From a checkpoint of a small image classifier: 3.12M parameters.
Rows from block 5 of a small image classifier, named by matrix and row number. Rows with one number belong to one neuron. Each number is 200 + 30 x the weight over its row's rms, rounded and kept within 0 to 999. All counts start at 0.
After each neuron's rows are labels from the 100 images, of 14976, where the neuron reaches its highest value: "responds to" is what is common among them. Only what is clearly more common there than usual is listed. The data: telescope images of galaxies (Galaxy Zoo DECaLS).
# fc1: MLP up (model.blocks.5.mlp.fc1.weight, 640x160), inputs 0-159
# fc2: MLP down (model.blocks.5.mlp.fc2.weight, 160x640, transposed), outputs 0-159

fc1.411,189,164,153,201,168,219,179,165,123,186,201,164,182,185,178,235,154,200,194,202,225,178,240,137,162,215,249,175,171,224,155,172,203,217,203,174,246,189,170,210,188,196,172,190,146,176,184,206,178,206,132,190,176,210,225,134,219,184,231,218,157,177,214,237,245,206,165,218,205,207,215,161,186,175,133,230,190,217,177,178,198,162,158,229,248,142,251,141,182,199,222,148,185,189,205,188,218,195,222,218,194,185,192,240,222,179,214,178,182,231,157,159,222,196,159,139,176,211,207,252,177,214,157,212,224,176,264,166,198,228,162,221,166,193,191,195,178,168,217,216,225,204,216,207,224,174,238,223,207,200,205,169,175,220,211,210,211,133,181,278
fc2.411,217,157,243,168,218,197,221,250,206,201,250,225,193,238,192,206,221,209,177,221,232,197,230,208,186,146,161,188,191,199,298,268,176,159,179,156,186,151,204,157,189,226,194,184,213,174,208,183,246,209,278,196,227,209,196,248,186,220,196,167,176,236,186,164,146,220,169,220,209,167,177,175,185,204,230,237,258,195,226,211,206,238,170,228,146,228,178,176,212,156,173,222,209,186,202,192,188,186,241,225,220,204,236,217,182,261,152,208,199,163,251,196,211,225,221,249,246,181,185,191,213,217,192,195,231,202,169,259,164,198,209,214,229,198,200,202,179,221,192,198,262,197,203,174,231,211,165,186,188,210,225,162,153,169,234,199,238,255,196,121
responds to: shape: featured or disk; edge-on disk: no; spiral arms: yes

fc1.236,206,165,211,199,187,176,176,198,262,158,200,212,169,247,214,224,146,208,234,188,158,227,176,206,180,159,224,191,187,208,203,162,208,191,239,170,182,133,190,237,170,212,180,164,269,263,220,204,210,224,208,212,199,218,217,176,198,248,223,239,155,225,182,185,223,224,174,211,218,236,204,171,190,204,154,203,198,242,174,181,180,155,226,210,169,160,259,186,130,202,206,172,218,216,234,209,252,164,188,224,195,170,257,189,182,192,159,186,169,270,172,162,246,189,244,141,277,196,181,189,260,208,205,217,192,216,239,275,205,177,185,243,210,197,178,212,205,201,207,262,217,177,222,183,193,189,197,166,201,179,198,178,218,182,205,245,208,188,241,247
fc2.236,187,215,231,228,225,216,205,257,114,197,180,192,250,172,197,156,193,168,191,238,162,169,216,202,204,277,146,207,157,188,204,218,206,163,214,202,204,210,195,221,178,204,200,176,206,150,229,185,174,204,207,196,195,238,196,233,219,155,211,133,202,250,204,213,142,211,207,211,214,128,201,198,177,181,184,214,248,209,216,225,225,220,178,190,180,233,191,201,230,178,198,238,185,209,203,212,201,198,217,192,142,200,202,209,205,191,187,234,280,146,285,175,162,206,198,238,132,201,185,234,171,200,192,193,193,217,169,163,186,240,209,265,154,208,185,155,195,253,188,119,180,208,204,214,191,152,195,246,246,240,199,186,231,199,185,200,213,232,172,173
responds to: shape: featured or disk; edge-on disk: no; spiral arms: yes

fc1.200,213,256,233,169,220,223,230,227,269,202,219,237,215,238,187,156,181,205,187,178,187,209,144,174,169,158,214,169,249,158,250,190,178,198,212,255,177,206,216,208,235,196,238,245,249,220,201,158,200,208,241,147,232,157,162,199,200,181,168,195,215,225,196,195,202,232,176,187,147,206,246,179,199,233,264,162,216,170,160,205,143,200,238,192,164,220,215,239,199,255,229,228,182,243,153,184,187,171,208,161,225,250,226,211,221,200,246,216,234,196,179,169,208,214,178,176,238,193,153,164,232,179,189,244,189,216,176,246,202,164,201,198,235,230,183,188,271,183,188,203,197,231,208,228,186,236,191,170,161,193,218,261,172,232,172,222,193,227,247,170
fc2.200,191,194,162,202,195,153,216,218,180,224,297,194,203,212,208,207,180,223,221,268,191,207,217,201,198,196,178,231,185,265,189,156,195,208,209,201,196,196,222,206,155,268,209,195,148,188,233,175,180,218,185,256,228,206,193,165,250,172,233,158,204,206,178,184,188,240,200,164,195,172,208,212,182,150,185,208,206,199,233,205,177,216,157,188,216,177,247,198,206,164,206,232,192,155,166,206,167,258,225,238,204,225,196,218,233,204,148,155,208,156,204,247,159,195,226,217,156,210,170,200,174,243,234,163,225,177,159,151,232,226,223,218,174,175,166,167,191,205,207,143,311,229,171,237,202,147,190,208,215,242,176,191,158,251,206,221,222,182,192,196
responds to: spiral arms: yes

fc1.247,200,171,221,179,211,240,189,215,194,187,220,195,195,206,210,186,188,218,175,153,214,181,258,215,215,189,232,208,190,123,187,176,215,222,201,255,209,155,180,205,177,225,173,137,179,148,142,195,207,162,167,162,226,235,204,120,234,186,171,181,184,168,212,214,224,222,140,307,193,220,195,251,156,256,206,196,179,234,216,201,197,179,181,183,192,184,226,198,236,177,200,167,191,228,243,200,211,198,183,185,162,221,135,208,199,184,204,180,160,149,242,192,162,195,156,231,209,159,205,229,203,194,201,166,193,235,175,195,161,201,240,224,154,236,147,178,220,231,176,178,241,191,226,153,173,186,216,262,244,163,196,164,197,203,174,176,195,194,190,254
fc2.247,216,175,201,227,229,213,234,185,131,210,147,210,296,182,240,216,208,154,224,261,197,215,204,207,216,263,198,202,169,233,214,222,190,109,189,180,124,168,202,221,180,148,218,229,233,227,229,175,175,200,221,212,202,195,176,255,194,137,189,145,192,165,208,198,187,195,242,225,221,164,196,212,238,142,159,210,220,199,204,237,181,233,217,204,172,215,254,190,181,170,198,227,212,166,219,225,144,137,190,190,241,197,209,187,202,217,227,209,211,239,172,215,225,223,217,194,198,194,213,285,226,198,205,156,213,197,215,172,213,238,212,219,163,218,244,184,186,220,194,192,164,222,191,231,229,157,201,166,185,228,176,206,240,201,222,161,212,196,222,155
responds to: spiral arms: yes; bar: no; spiral winding: tight

fc1.244,206,212,196,191,190,182,178,243,170,242,232,163,238,201,204,203,133,220,187,233,260,175,191,209,184,232,201,211,220,256,192,175,223,174,218,210,192,212,196,270,200,215,198,165,188,172,170,212,208,181,158,243,203,176,244,209,174,236,250,135,167,196,143,233,195,208,244,176,188,198,216,167,179,161,174,199,99,184,188,210,205,220,180,222,190,191,244,155,224,188,202,212,217,169,223,177,217,171,224,229,222,220,235,203,185,156,197,157,227,195,202,170,219,224,225,166,161,137,173,228,193,232,195,209,205,143,214,216,226,238,221,245,138,217,184,211,224,185,175,173,236,216,215,219,249,187,180,169,191,213,157,157,141,260,250,195,237,140,214,186
fc2.244,199,213,204,192,199,189,209,210,250,176,178,227,185,252,166,158,246,192,173,222,215,233,226,208,182,148,211,172,208,173,225,205,172,227,202,218,141,192,197,184,186,249,190,243,217,213,271,215,187,196,206,213,206,212,149,216,220,222,178,224,178,219,210,182,184,204,168,247,193,206,207,211,225,255,234,225,263,194,194,214,201,195,220,206,172,264,190,237,223,230,226,182,195,204,204,158,199,250,184,165,196,187,222,210,177,219,179,192,195,148,208,196,170,200,222,160,267,228,219,138,211,202,197,185,207,188,233,235,167,145,181,180,217,210,207,235,230,111,203,244,139,191,202,192,132,255,206,190,172,162,289,224,255,203,141,203,223,250,193,159
responds to: roundness: round

fc1.412,269,179,193,166,208,223,181,223,213,244,227,196,165,163,203,257,194,183,234,205,182,171,197,233,187,196,217,232,223,234,180,185,166,191,294,179,246,265,247,186,220,225,200,183,213,173,162,215,205,236,168,191,206,235,231,228,160,228,199,208,228,195,158,145,222,202,209,171,253,196,190,241,169,183,172,195,172,183,172,174,168,185,208,168,234,194,199,197,261,169,224,206,228,185,201,251,185,226,250,194,219,191,251,188,147,175,195,209,193,232,202,186,211,151,207,198,189,155,213,166,167,234,283,236,193,160,221,187,237,190,239,184,220,189,205,178,192,218,221,196,245,228,164,254,264,195,178,229,182,232,203,171,215,245,199,121,195,176,172,193
fc2.412,203,173,238,174,224,195,239,229,195,223,163,221,223,260,227,202,238,209,214,205,210,210,239,203,248,215,185,223,153,217,194,241,180,138,217,180,200,111,194,173,165,209,196,198,227,219,234,203,216,246,242,121,201,264,222,229,206,201,160,137,141,213,227,168,162,208,214,215,269,174,214,201,173,197,225,215,217,176,253,224,207,181,198,205,184,238,163,168,144,169,171,197,188,203,235,221,170,192,225,222,218,155,208,256,185,220,152,215,192,173,210,218,188,253,216,240,225,194,234,170,190,233,182,195,222,200,195,213,187,186,243,140,197,200,231,204,251,178,152,177,157,193,166,209,179,214,231,171,172,224,172,163,170,178,259,217,181,232,181,165
responds to: spiral arms: yes; bar: no; spiral winding: tight

fc1.88,176,220,178,198,223,207,164,205,171,230,228,195,176,192,222,201,181,218,223,238,218,152,218,236,192,230,199,245,173,214,175,166,205,213,182,208,194,213,212,207,197,218,193,202,134,194,210,281,197,227,152,217,227,214,250,167,185,191,225,260,257,223,203,232,193,125,214,221,238,254,162,254,221,180,162,233,156,216,209,217,270,238,182,174,251,190,225,186,208,172,214,174,256,177,206,192,223,276,186,197,218,113,184,138,132,219,200,194,220,185,210,207,177,160,195,213,197,215,276,206,196,205,201,198,178,187,169,183,205,188,233,239,160,141,164,217,155,228,212,204,229,196,179,163,192,206,190,223,249,227,193,173,211,204,161,225,183,206,211,187
fc2.88,226,180,229,182,220,251,274,211,243,253,169,204,187,201,154,198,209,157,226,223,170,178,200,185,252,185,163,254,240,199,223,197,172,172,233,172,172,214,202,210,180,225,233,173,220,187,209,88,207,235,214,203,185,224,141,229,273,178,169,196,178,219,217,146,179,277,160,214,215,121,241,209,188,199,231,209,231,199,208,204,157,169,228,219,167,158,173,214,224,183,220,217,173,169,201,205,182,206,259,182,215,208,187,231,224,183,179,222,200,224,204,198,186,213,205,202,204,215,208,182,163,242,222,181,231,176,214,197,242,228,231,194,223,202,174,157,230,177,173,195,175,248,163,285,225,213,203,221,178,192,233,223,226,196,199,181,242,181,220,162
responds to: edge-on disk: no; spiral arms: yes; spiral winding: tight

fc1.262,184,232,169,228,204,203,178,200,172,232,230,197,187,169,203,218,187,185,238,212,199,163,208,230,192,214,215,224,196,231,170,190,177,230,188,223,248,239,216,178,217,193,203,198,153,178,191,276,155,192,140,213,223,225,227,143,180,209,242,247,258,183,202,224,250,108,217,209,249,249,155,258,227,170,151,236,151,217,177,206,238,203,202,135,238,196,224,161,216,184,226,188,235,178,245,226,197,231,182,207,213,124,194,159,154,179,198,178,190,190,184,221,195,183,218,152,174,221,278,190,192,187,219,187,173,184,191,176,210,231,228,209,189,146,178,213,173,202,242,207,235,208,159,161,170,201,220,196,226,188,193,167,241,258,199,227,202,179,187,227
fc2.262,205,156,230,187,221,221,247,232,256,246,195,203,179,221,159,202,213,158,215,222,200,211,199,184,229,154,168,233,240,207,235,222,159,171,198,206,168,178,191,226,177,218,226,197,217,188,205,101,246,231,219,209,202,221,144,270,256,158,168,178,179,261,232,152,156,272,167,207,216,154,243,193,197,223,250,193,254,200,215,212,158,210,225,229,167,186,152,219,204,206,209,193,154,163,206,169,194,197,233,197,218,198,201,236,221,221,185,214,218,222,173,225,200,212,200,214,234,218,196,163,198,231,213,179,240,203,181,232,223,184,236,199,204,204,193,189,243,148,180,203,201,225,174,249,219,221,205,242,176,224,235,221,198,180,171,204,274,238,213,127
responds to: edge-on disk: no; spiral arms: yes; spiral winding: tight

fc1.598,173,184,211,152,169,249,185,166,163,172,253,177,121,234,161,263,192,211,205,220,276,221,199,158,122,218,232,175,173,226,174,142,161,231,212,182,204,194,187,210,194,204,191,199,169,198,201,217,202,182,183,218,233,191,180,168,224,182,222,214,206,167,183,230,261,190,190,179,199,206,221,177,160,154,151,239,153,217,201,194,224,203,213,215,222,143,224,163,187,176,182,143,166,182,229,186,225,176,234,257,176,224,191,195,216,197,148,222,163,208,128,236,171,221,171,181,191,236,211,203,192,150,155,209,175,182,243,178,209,180,163,217,176,205,206,194,168,143,200,256,262,218,222,206,220,193,195,218,183,192,170,213,188,228,192,181,252,164,158,202
fc2.598,171,184,183,170,167,182,199,225,200,192,172,205,197,235,211,200,232,202,196,256,205,216,226,209,217,167,184,197,165,223,259,252,190,144,160,231,170,149,211,200,152,228,188,212,178,176,223,210,209,201,240,197,253,202,219,231,210,197,220,114,205,287,166,165,197,190,235,157,193,208,175,195,204,146,190,215,257,209,265,206,230,264,185,202,194,185,221,180,167,146,213,187,211,125,174,165,216,246,197,253,200,203,225,218,196,187,182,165,215,220,249,188,158,222,174,236,194,193,196,242,193,217,214,174,208,165,202,203,207,244,212,179,166,192,153,168,170,203,230,150,168,211,199,169,202,140,147,229,189,256,187,179,125,220,196,191,226,204,181,186
responds to: roundness: round

fc1.614,183,222,164,209,202,202,154,222,216,209,228,203,200,181,209,220,166,231,220,225,201,179,202,222,183,233,197,259,175,214,189,178,190,237,180,199,200,199,251,192,178,207,181,190,143,159,212,269,204,203,156,204,244,213,232,171,176,166,231,227,246,208,232,235,205,123,213,219,219,264,161,257,195,180,168,226,168,218,191,220,243,208,180,158,245,202,241,189,219,176,222,185,243,182,236,198,208,264,196,186,211,120,189,144,159,188,177,181,221,138,204,221,174,169,197,221,214,223,289,193,198,233,179,178,176,193,160,198,191,191,227,238,184,134,176,197,174,223,244,180,228,162,207,153,180,215,198,203,263,236,193,163,212,243,158,212,171,197,223,224
fc2.614,232,188,230,183,203,248,267,211,240,250,163,196,184,208,161,208,208,165,232,224,189,170,193,188,262,165,163,243,242,206,223,204,178,171,243,183,183,212,194,224,192,226,235,180,226,184,193,84,203,239,218,207,187,208,148,248,283,171,171,189,181,226,208,149,175,272,167,205,209,126,237,205,193,191,230,210,218,194,197,198,149,175,218,226,174,156,169,210,225,184,215,204,169,179,194,200,189,202,269,199,208,199,198,236,208,190,176,233,203,235,189,189,197,223,197,177,207,220,201,175,173,237,211,180,237,174,227,200,233,222,246,200,221,201,184,159,231,161,183,205,179,239,173,281,221,224,201,244,188,193,224,218,230,190,207,180,255,189,212,159
responds to: edge-on disk: no; spiral arms: yes; spiral winding: tight

fc1.347,191,230,236,184,141,199,150,246,166,155,227,224,214,182,161,285,215,178,176,221,203,179,217,178,148,194,182,173,219,203,193,162,238,189,198,215,189,190,182,220,187,204,176,175,206,160,195,222,208,201,159,226,170,221,206,246,166,195,230,196,187,233,193,176,157,163,235,191,189,241,174,176,252,189,202,236,190,149,187,194,235,255,228,223,243,161,180,231,206,122,188,191,190,107,238,189,222,253,180,192,204,166,229,193,220,212,236,213,246,217,222,236,249,198,229,226,166,209,239,192,218,173,201,199,204,145,163,218,184,213,168,203,155,180,162,223,196,263,219,187,228,170,226,161,244,213,151,259,240,231,181,199,250,211,177,218,187,212,206,205
fc2.347,212,165,191,180,210,161,223,224,150,208,316,205,245,217,219,209,186,188,200,233,179,201,243,199,175,242,175,215,158,222,210,178,205,156,231,206,255,169,197,187,179,247,180,170,202,229,194,209,208,230,212,177,183,235,219,201,226,196,192,130,183,208,178,205,201,205,232,198,218,173,166,208,152,184,192,210,208,194,223,231,208,189,178,190,151,228,217,185,195,189,200,196,213,225,220,234,178,182,204,247,164,166,203,226,207,196,159,214,187,202,237,164,193,240,225,227,167,208,236,237,177,241,196,178,230,212,214,173,181,247,224,204,196,169,247,180,199,221,202,134,344,177,192,181,193,152,244,163,182,187,182,158,134,214,257,194,184,188,156,208
responds to: shape: featured or disk; edge-on disk: no; bar: strong

fc1.605,229,134,207,227,243,139,203,181,177,239,227,205,151,201,207,237,157,215,228,252,161,199,142,222,174,221,186,232,195,257,185,162,174,194,239,181,192,196,217,212,213,255,237,136,196,186,217,190,223,192,196,246,202,200,181,212,162,233,177,169,225,158,137,199,156,167,220,182,233,201,224,208,128,198,224,173,152,202,183,239,183,153,217,172,177,227,207,155,202,195,203,230,210,196,257,233,180,225,224,244,262,186,232,145,141,222,202,202,185,188,231,193,203,201,212,220,141,193,232,167,180,183,230,214,159,189,225,196,239,198,250,221,216,202,207,218,236,207,148,183,252,216,206,232,198,217,187,149,202,178,155,211,188,206,256,174,222,202,153,205
fc2.605,233,203,224,160,193,240,207,172,203,216,292,181,209,259,234,193,224,188,214,178,183,203,214,181,180,187,215,204,169,162,200,195,173,127,233,194,248,162,198,130,172,180,198,205,176,203,221,187,181,201,227,129,207,194,222,202,216,178,222,178,199,209,182,203,251,213,196,180,183,176,199,173,171,123,185,240,237,166,222,144,209,204,192,210,220,161,234,168,142,159,207,167,217,198,215,213,206,220,262,230,184,185,168,192,203,168,203,208,167,219,183,175,164,253,182,196,173,206,184,238,206,207,224,182,202,193,198,172,224,207,200,145,146,185,170,136,171,171,206,208,315,223,218,196,225,178,218,216,179,244,169,186,163,212,210,168,161,147,164,228
responds to: spiral arms: yes; spiral winding: tight

fc1.274,157,172,215,249,124,223,236,148,212,205,210,180,139,216,172,178,218,200,177,182,195,171,220,230,185,224,226,196,190,200,197,217,194,221,196,252,261,229,212,162,246,181,133,267,213,195,186,169,193,179,166,219,229,187,205,192,246,233,188,242,139,174,198,246,173,195,216,232,218,140,201,206,214,186,169,177,185,171,185,209,191,183,134,191,212,219,180,211,201,222,195,171,224,270,177,203,215,226,203,204,220,248,264,193,201,230,185,200,153,212,157,206,261,212,197,219,245,191,185,223,181,211,174,215,183,217,273,200,161,180,148,269,257,186,210,160,169,171,186,168,210,169,186,168,208,179,182,197,192,194,176,163,205,181,245,204,231,140,198,226
fc2.274,247,207,225,159,234,220,182,232,170,188,185,209,228,177,232,187,141,204,188,177,187,207,219,231,261,185,177,205,187,221,194,247,187,135,213,156,230,198,209,257,158,230,198,148,225,185,213,245,192,196,245,191,173,222,205,218,192,159,239,152,195,219,178,179,215,193,221,207,226,168,226,196,153,185,208,248,210,199,256,196,222,208,181,202,179,226,218,211,194,138,173,216,192,189,185,241,181,193,208,219,203,161,246,202,214,178,187,186,286,161,233,170,187,181,233,236,140,181,183,185,220,224,232,207,196,211,177,197,178,294,179,163,207,192,242,204,216,288,197,121,212,195,214,184,234,125,169,221,188,249,182,190,189,219,232,190,172,221,195,172
responds to: spiral arms: yes

fc1.265,219,195,186,174,249,189,191,183,215,205,237,212,198,198,231,190,118,231,204,233,187,214,212,193,178,218,221,223,203,243,195,170,189,238,266,200,169,206,209,216,242,243,202,153,208,227,158,220,172,209,159,247,201,222,237,135,188,193,236,181,190,157,168,250,214,197,224,160,225,223,210,203,126,174,173,228,139,169,168,173,220,151,211,171,194,165,281,203,199,208,244,178,232,196,221,186,192,176,207,216,214,184,162,202,191,153,162,163,178,219,188,156,230,225,206,161,151,213,224,221,232,233,219,202,206,189,233,182,223,162,209,197,177,177,162,225,230,174,201,210,249,188,187,205,227,174,222,125,208,208,148,171,121,235,219,207,166,150,160,213
fc2.265,219,226,225,185,169,238,188,198,187,201,305,193,225,242,220,186,245,190,213,213,219,218,230,197,176,196,202,211,155,172,193,178,187,115,209,210,221,139,191,147,155,192,188,200,197,192,239,193,215,187,221,171,215,193,223,231,216,188,225,152,193,241,156,190,221,192,178,221,187,162,191,196,203,139,181,245,245,157,239,161,229,213,218,204,209,182,203,200,127,123,168,180,198,187,217,201,198,175,232,246,190,208,204,188,206,219,172,202,195,183,195,186,151,295,217,217,219,191,201,249,229,213,200,188,208,212,202,206,197,211,210,173,160,182,205,150,193,182,200,224,332,205,228,186,241,169,205,192,159,211,157,178,146,201,213,202,201,193,189,177
responds to: spiral arms: yes; bar: no; spiral winding: tight

fc1.224,175,228,262,187,127,180,132,237,182,166,211,233,244,175,198,248,225,176,192,193,197,215,209,191,147,176,176,153,197,171,196,157,238,194,195,197,211,187,179,239,186,202,176,173,201,195,245,248,217,198,174,211,160,223,197,236,186,182,237,209,185,224,197,172,219,151,205,194,188,222,171,174,240,210,189,247,197,148,182,177,234,224,247,197,244,170,171,178,207,149,160,203,204,148,216,191,241,255,162,180,175,161,220,200,212,214,246,235,216,221,173,242,228,200,253,229,215,221,265,211,253,189,214,190,240,177,164,224,173,230,172,153,149,172,202,241,183,271,226,228,234,160,199,163,258,229,157,218,200,208,182,181,232,202,162,197,207,203,198,191
fc2.224,239,159,161,208,191,198,236,176,203,217,310,145,208,202,201,208,164,171,220,222,214,191,216,190,170,204,214,216,195,186,193,169,183,182,211,178,235,195,167,180,207,216,191,218,176,243,173,190,195,224,204,198,191,213,197,193,261,251,205,166,195,187,198,226,253,197,183,204,211,155,163,200,182,163,191,215,208,223,193,177,231,178,169,200,187,201,241,142,209,218,208,171,205,244,198,201,194,134,254,250,182,169,198,213,231,164,186,190,164,219,186,152,175,203,175,163,167,231,216,269,213,234,187,145,243,185,231,188,224,228,205,181,200,155,229,168,181,198,231,184,359,216,182,213,191,144,226,192,160,206,196,185,165,229,223,205,203,185,189,206
responds to: shape: featured or disk; edge-on disk: no; bar: strong

fc1.99,180,239,157,183,218,191,174,189,157,204,223,182,181,192,209,228,170,211,205,206,231,148,204,203,159,230,226,273,209,202,195,165,185,225,189,200,224,223,236,208,204,213,187,198,125,136,173,270,199,230,161,222,240,233,228,156,139,192,212,235,271,200,216,225,198,109,220,221,212,255,156,269,214,199,163,234,179,231,176,215,237,234,192,174,249,200,211,178,209,196,231,172,251,183,209,204,243,239,172,187,213,138,205,152,162,212,190,197,197,167,170,197,207,163,203,214,205,215,297,190,173,198,185,206,203,187,181,183,196,177,237,195,190,152,172,224,169,177,227,197,227,205,190,162,197,181,151,238,225,214,170,191,214,214,169,220,175,196,196,211
fc2.99,242,177,232,190,207,240,282,223,233,260,185,191,199,199,168,219,207,168,242,228,180,189,194,166,255,171,150,251,231,206,223,196,181,158,228,175,161,205,199,220,185,227,243,171,227,216,206,102,217,225,214,207,176,210,151,251,273,162,169,172,195,222,206,147,172,264,156,209,207,133,233,202,199,170,215,205,226,207,213,198,172,188,203,239,178,152,174,205,228,173,211,230,168,160,188,191,171,209,262,191,204,210,203,238,216,187,159,215,213,223,198,203,195,209,187,208,198,214,198,182,152,226,230,169,238,163,205,184,241,227,236,207,229,186,182,157,221,181,172,198,201,244,178,285,207,205,188,222,204,212,237,215,222,210,221,176,240,176,215,153
responds to: edge-on disk: no; spiral arms: yes; spiral winding: tight

fc1.624,242,210,239,208,209,217,182,182,173,172,270,226,195,174,224,249,149,183,200,193,197,174,211,143,87,220,194,164,197,188,146,164,234,218,221,201,212,219,170,236,206,187,181,157,253,235,121,228,163,224,174,242,133,224,228,152,170,202,225,197,183,177,148,217,249,200,189,215,242,201,177,184,174,231,183,216,167,156,181,188,174,184,238,231,214,206,250,211,181,186,202,195,181,199,229,232,173,180,183,203,209,183,198,209,233,192,174,214,194,216,201,172,247,243,251,181,190,195,199,189,256,193,217,246,230,212,236,176,182,206,171,186,176,230,203,230,249,213,199,214,269,177,180,177,215,214,167,166,186,165,155,171,197,230,264,177,180,201,180,210
fc2.624,126,200,191,160,216,225,221,213,233,219,224,187,190,231,216,148,198,236,208,193,232,220,221,152,210,251,169,215,188,208,227,183,179,205,153,218,165,166,176,190,174,153,248,207,138,214,174,139,225,188,207,226,231,204,193,198,243,133,237,153,169,259,191,217,208,250,230,214,188,194,261,160,190,157,169,215,214,214,231,191,178,245,157,254,185,200,211,166,186,179,177,170,140,182,200,176,204,217,208,256,147,220,137,255,255,205,172,201,209,202,170,226,150,225,184,232,188,226,160,237,199,195,143,146,215,226,198,198,193,160,200,230,175,244,174,181,160,162,177,182,211,222,217,222,185,174,214,228,254,204,216,198,188,191,190,201,205,177,209,177
responds to: edge-on disk: no; spiral arms: yes; bar: strong

fc1.635,174,151,190,198,236,196,250,207,158,232,206,172,203,216,210,218,182,183,219,231,212,132,217,238,201,271,211,174,219,254,93,189,195,243,203,224,191,192,197,246,229,207,220,183,190,153,160,175,180,168,204,193,209,153,197,140,189,166,208,217,223,213,172,229,226,198,139,196,197,220,205,161,203,199,196,208,175,208,183,185,258,189,179,230,172,206,190,200,228,222,201,145,224,182,218,208,216,171,244,179,160,199,215,178,180,242,252,190,157,178,233,138,240,148,197,193,193,219,179,196,186,214,193,191,205,174,266,181,191,155,240,252,216,139,186,204,167,230,191,202,231,157,194,205,173,220,212,242,225,213,205,172,223,193,248,185,174,198,109,227
fc2.635,190,178,245,186,237,200,176,197,161,224,160,183,209,174,231,205,212,163,218,192,178,207,208,180,227,166,185,218,207,142,268,226,193,122,162,180,212,186,201,217,169,168,208,192,230,151,224,211,241,189,236,138,217,210,206,234,195,139,211,200,212,196,242,188,207,195,238,227,192,172,211,207,176,183,215,228,275,199,246,220,233,242,178,199,166,273,215,216,194,157,147,218,201,188,213,190,163,163,208,243,263,218,243,212,202,172,192,247,269,165,183,170,201,251,174,243,224,196,207,222,228,208,202,205,216,201,139,196,165,259,195,151,178,188,216,205,172,210,227,171,204,208,206,204,244,173,197,177,141,210,144,194,198,250,192,149,226,191,224,154
responds to: shape: featured or disk; edge-on disk: no; spiral winding: tight

fc1.178,267,161,195,187,223,159,194,204,221,207,279,204,169,202,159,220,168,169,224,217,201,143,182,189,130,178,204,205,236,212,180,133,174,207,264,232,196,243,242,221,223,223,223,180,238,214,201,178,166,177,169,198,192,157,177,181,173,232,198,238,228,138,196,171,188,191,192,162,160,184,217,210,167,188,211,177,136,200,167,179,189,147,266,197,188,172,261,198,230,209,271,201,212,192,205,204,185,172,196,171,242,200,243,171,177,186,173,201,185,232,196,153,220,239,220,121,190,220,212,155,213,185,208,208,171,187,223,173,217,214,211,202,219,231,189,215,230,163,184,218,286,185,215,218,208,217,225,176,156,186,199,241,179,237,206,252,224,181,213,198
fc2.178,185,225,165,167,206,184,194,263,206,170,180,222,189,220,207,209,184,191,150,192,201,208,248,202,251,202,166,174,183,278,205,180,184,200,195,242,182,179,236,181,174,229,151,196,176,153,222,235,159,225,165,209,189,219,224,198,238,192,277,154,171,199,146,194,226,245,257,134,204,182,178,176,181,137,174,224,229,163,225,182,195,239,211,175,205,218,226,216,206,132,233,208,222,161,142,177,180,216,176,229,211,210,185,242,261,152,193,184,219,199,218,191,183,237,196,187,124,176,182,221,215,244,212,171,219,165,195,178,180,205,191,217,153,167,202,198,182,162,241,181,204,201,177,170,201,125,195,201,198,242,157,190,159,201,154,180,215,172,206,235
responds to: roundness: round

fc1.318,184,241,171,203,128,182,173,195,223,177,223,224,228,188,235,232,233,232,209,207,257,237,210,218,182,167,238,203,214,181,167,136,217,211,184,202,235,175,201,231,190,206,171,204,223,201,233,247,220,217,208,216,197,184,193,228,228,215,176,216,221,205,189,144,214,163,216,182,202,216,150,247,251,221,196,194,187,203,199,162,230,237,183,155,227,150,161,192,203,182,175,198,243,152,186,198,221,209,188,225,143,164,236,140,216,245,256,174,185,266,148,256,224,197,181,199,243,219,233,139,221,200,186,208,211,207,146,215,211,195,183,139,190,166,177,251,164,198,216,258,232,172,160,182,194,239,125,227,176,225,224,228,197,189,183,199,244,208,244,202
fc2.318,250,217,228,198,236,250,226,192,210,238,279,181,252,211,209,187,182,178,228,176,177,190,218,197,197,190,182,215,156,182,193,163,187,135,203,197,151,193,196,171,187,184,190,217,216,220,178,170,187,217,226,185,186,191,208,197,271,204,239,158,192,196,186,226,230,217,166,168,186,142,188,187,173,149,185,207,231,166,218,132,187,177,190,196,203,199,239,189,176,194,224,203,184,241,178,178,167,193,249,189,205,212,167,202,225,161,174,152,230,193,196,168,182,232,226,198,151,218,199,245,225,237,220,165,230,187,183,162,226,237,197,228,159,166,186,143,237,204,223,186,344,233,185,220,186,186,221,189,205,238,162,193,153,227,241,182,170,155,225,196
responds to: shape: featured or disk; edge-on disk: no; bulge size: moderate

fc1.249,186,172,230,196,194,295,266,181,264,200,225,201,185,215,222,205,178,176,172,176,203,192,210,221,227,181,228,199,225,118,220,177,229,179,169,253,194,171,192,208,235,211,183,190,219,226,181,210,201,223,192,157,200,189,243,169,205,205,214,168,214,270,230,206,222,226,148,266,183,227,207,166,190,265,174,167,220,208,163,162,204,221,225,215,208,184,200,226,160,243,200,154,179,226,184,199,192,199,207,169,154,215,136,247,203,198,165,213,203,198,119,211,248,230,195,214,202,178,186,227,223,171,217,210,192,245,208,160,165,189,195,203,214,152,145,165,254,207,209,191,238,168,190,191,131,187,167,194,194,267,220,200,202,220,167,217,162,183,177,240
fc2.249,236,216,162,248,180,184,224,219,132,200,164,211,261,194,212,213,218,144,240,217,176,210,199,204,222,201,135,209,163,284,221,243,183,146,153,176,239,169,228,213,140,202,220,202,236,157,235,200,238,202,229,238,195,194,162,259,218,222,227,183,172,187,188,181,185,189,240,164,221,132,189,202,198,145,215,196,229,215,227,184,203,225,179,211,158,179,212,167,209,159,147,219,189,157,204,236,169,227,204,269,218,213,245,216,193,241,171,167,227,190,244,219,193,195,257,221,193,205,176,208,183,198,214,130,215,186,198,197,232,274,186,192,200,187,183,192,177,229,217,124,199,181,197,215,214,168,175,237,206,193,198,219,204,195,217,200,241,203,242,190
responds to: edge-on disk: no; shape: featured or disk; spiral arms: yes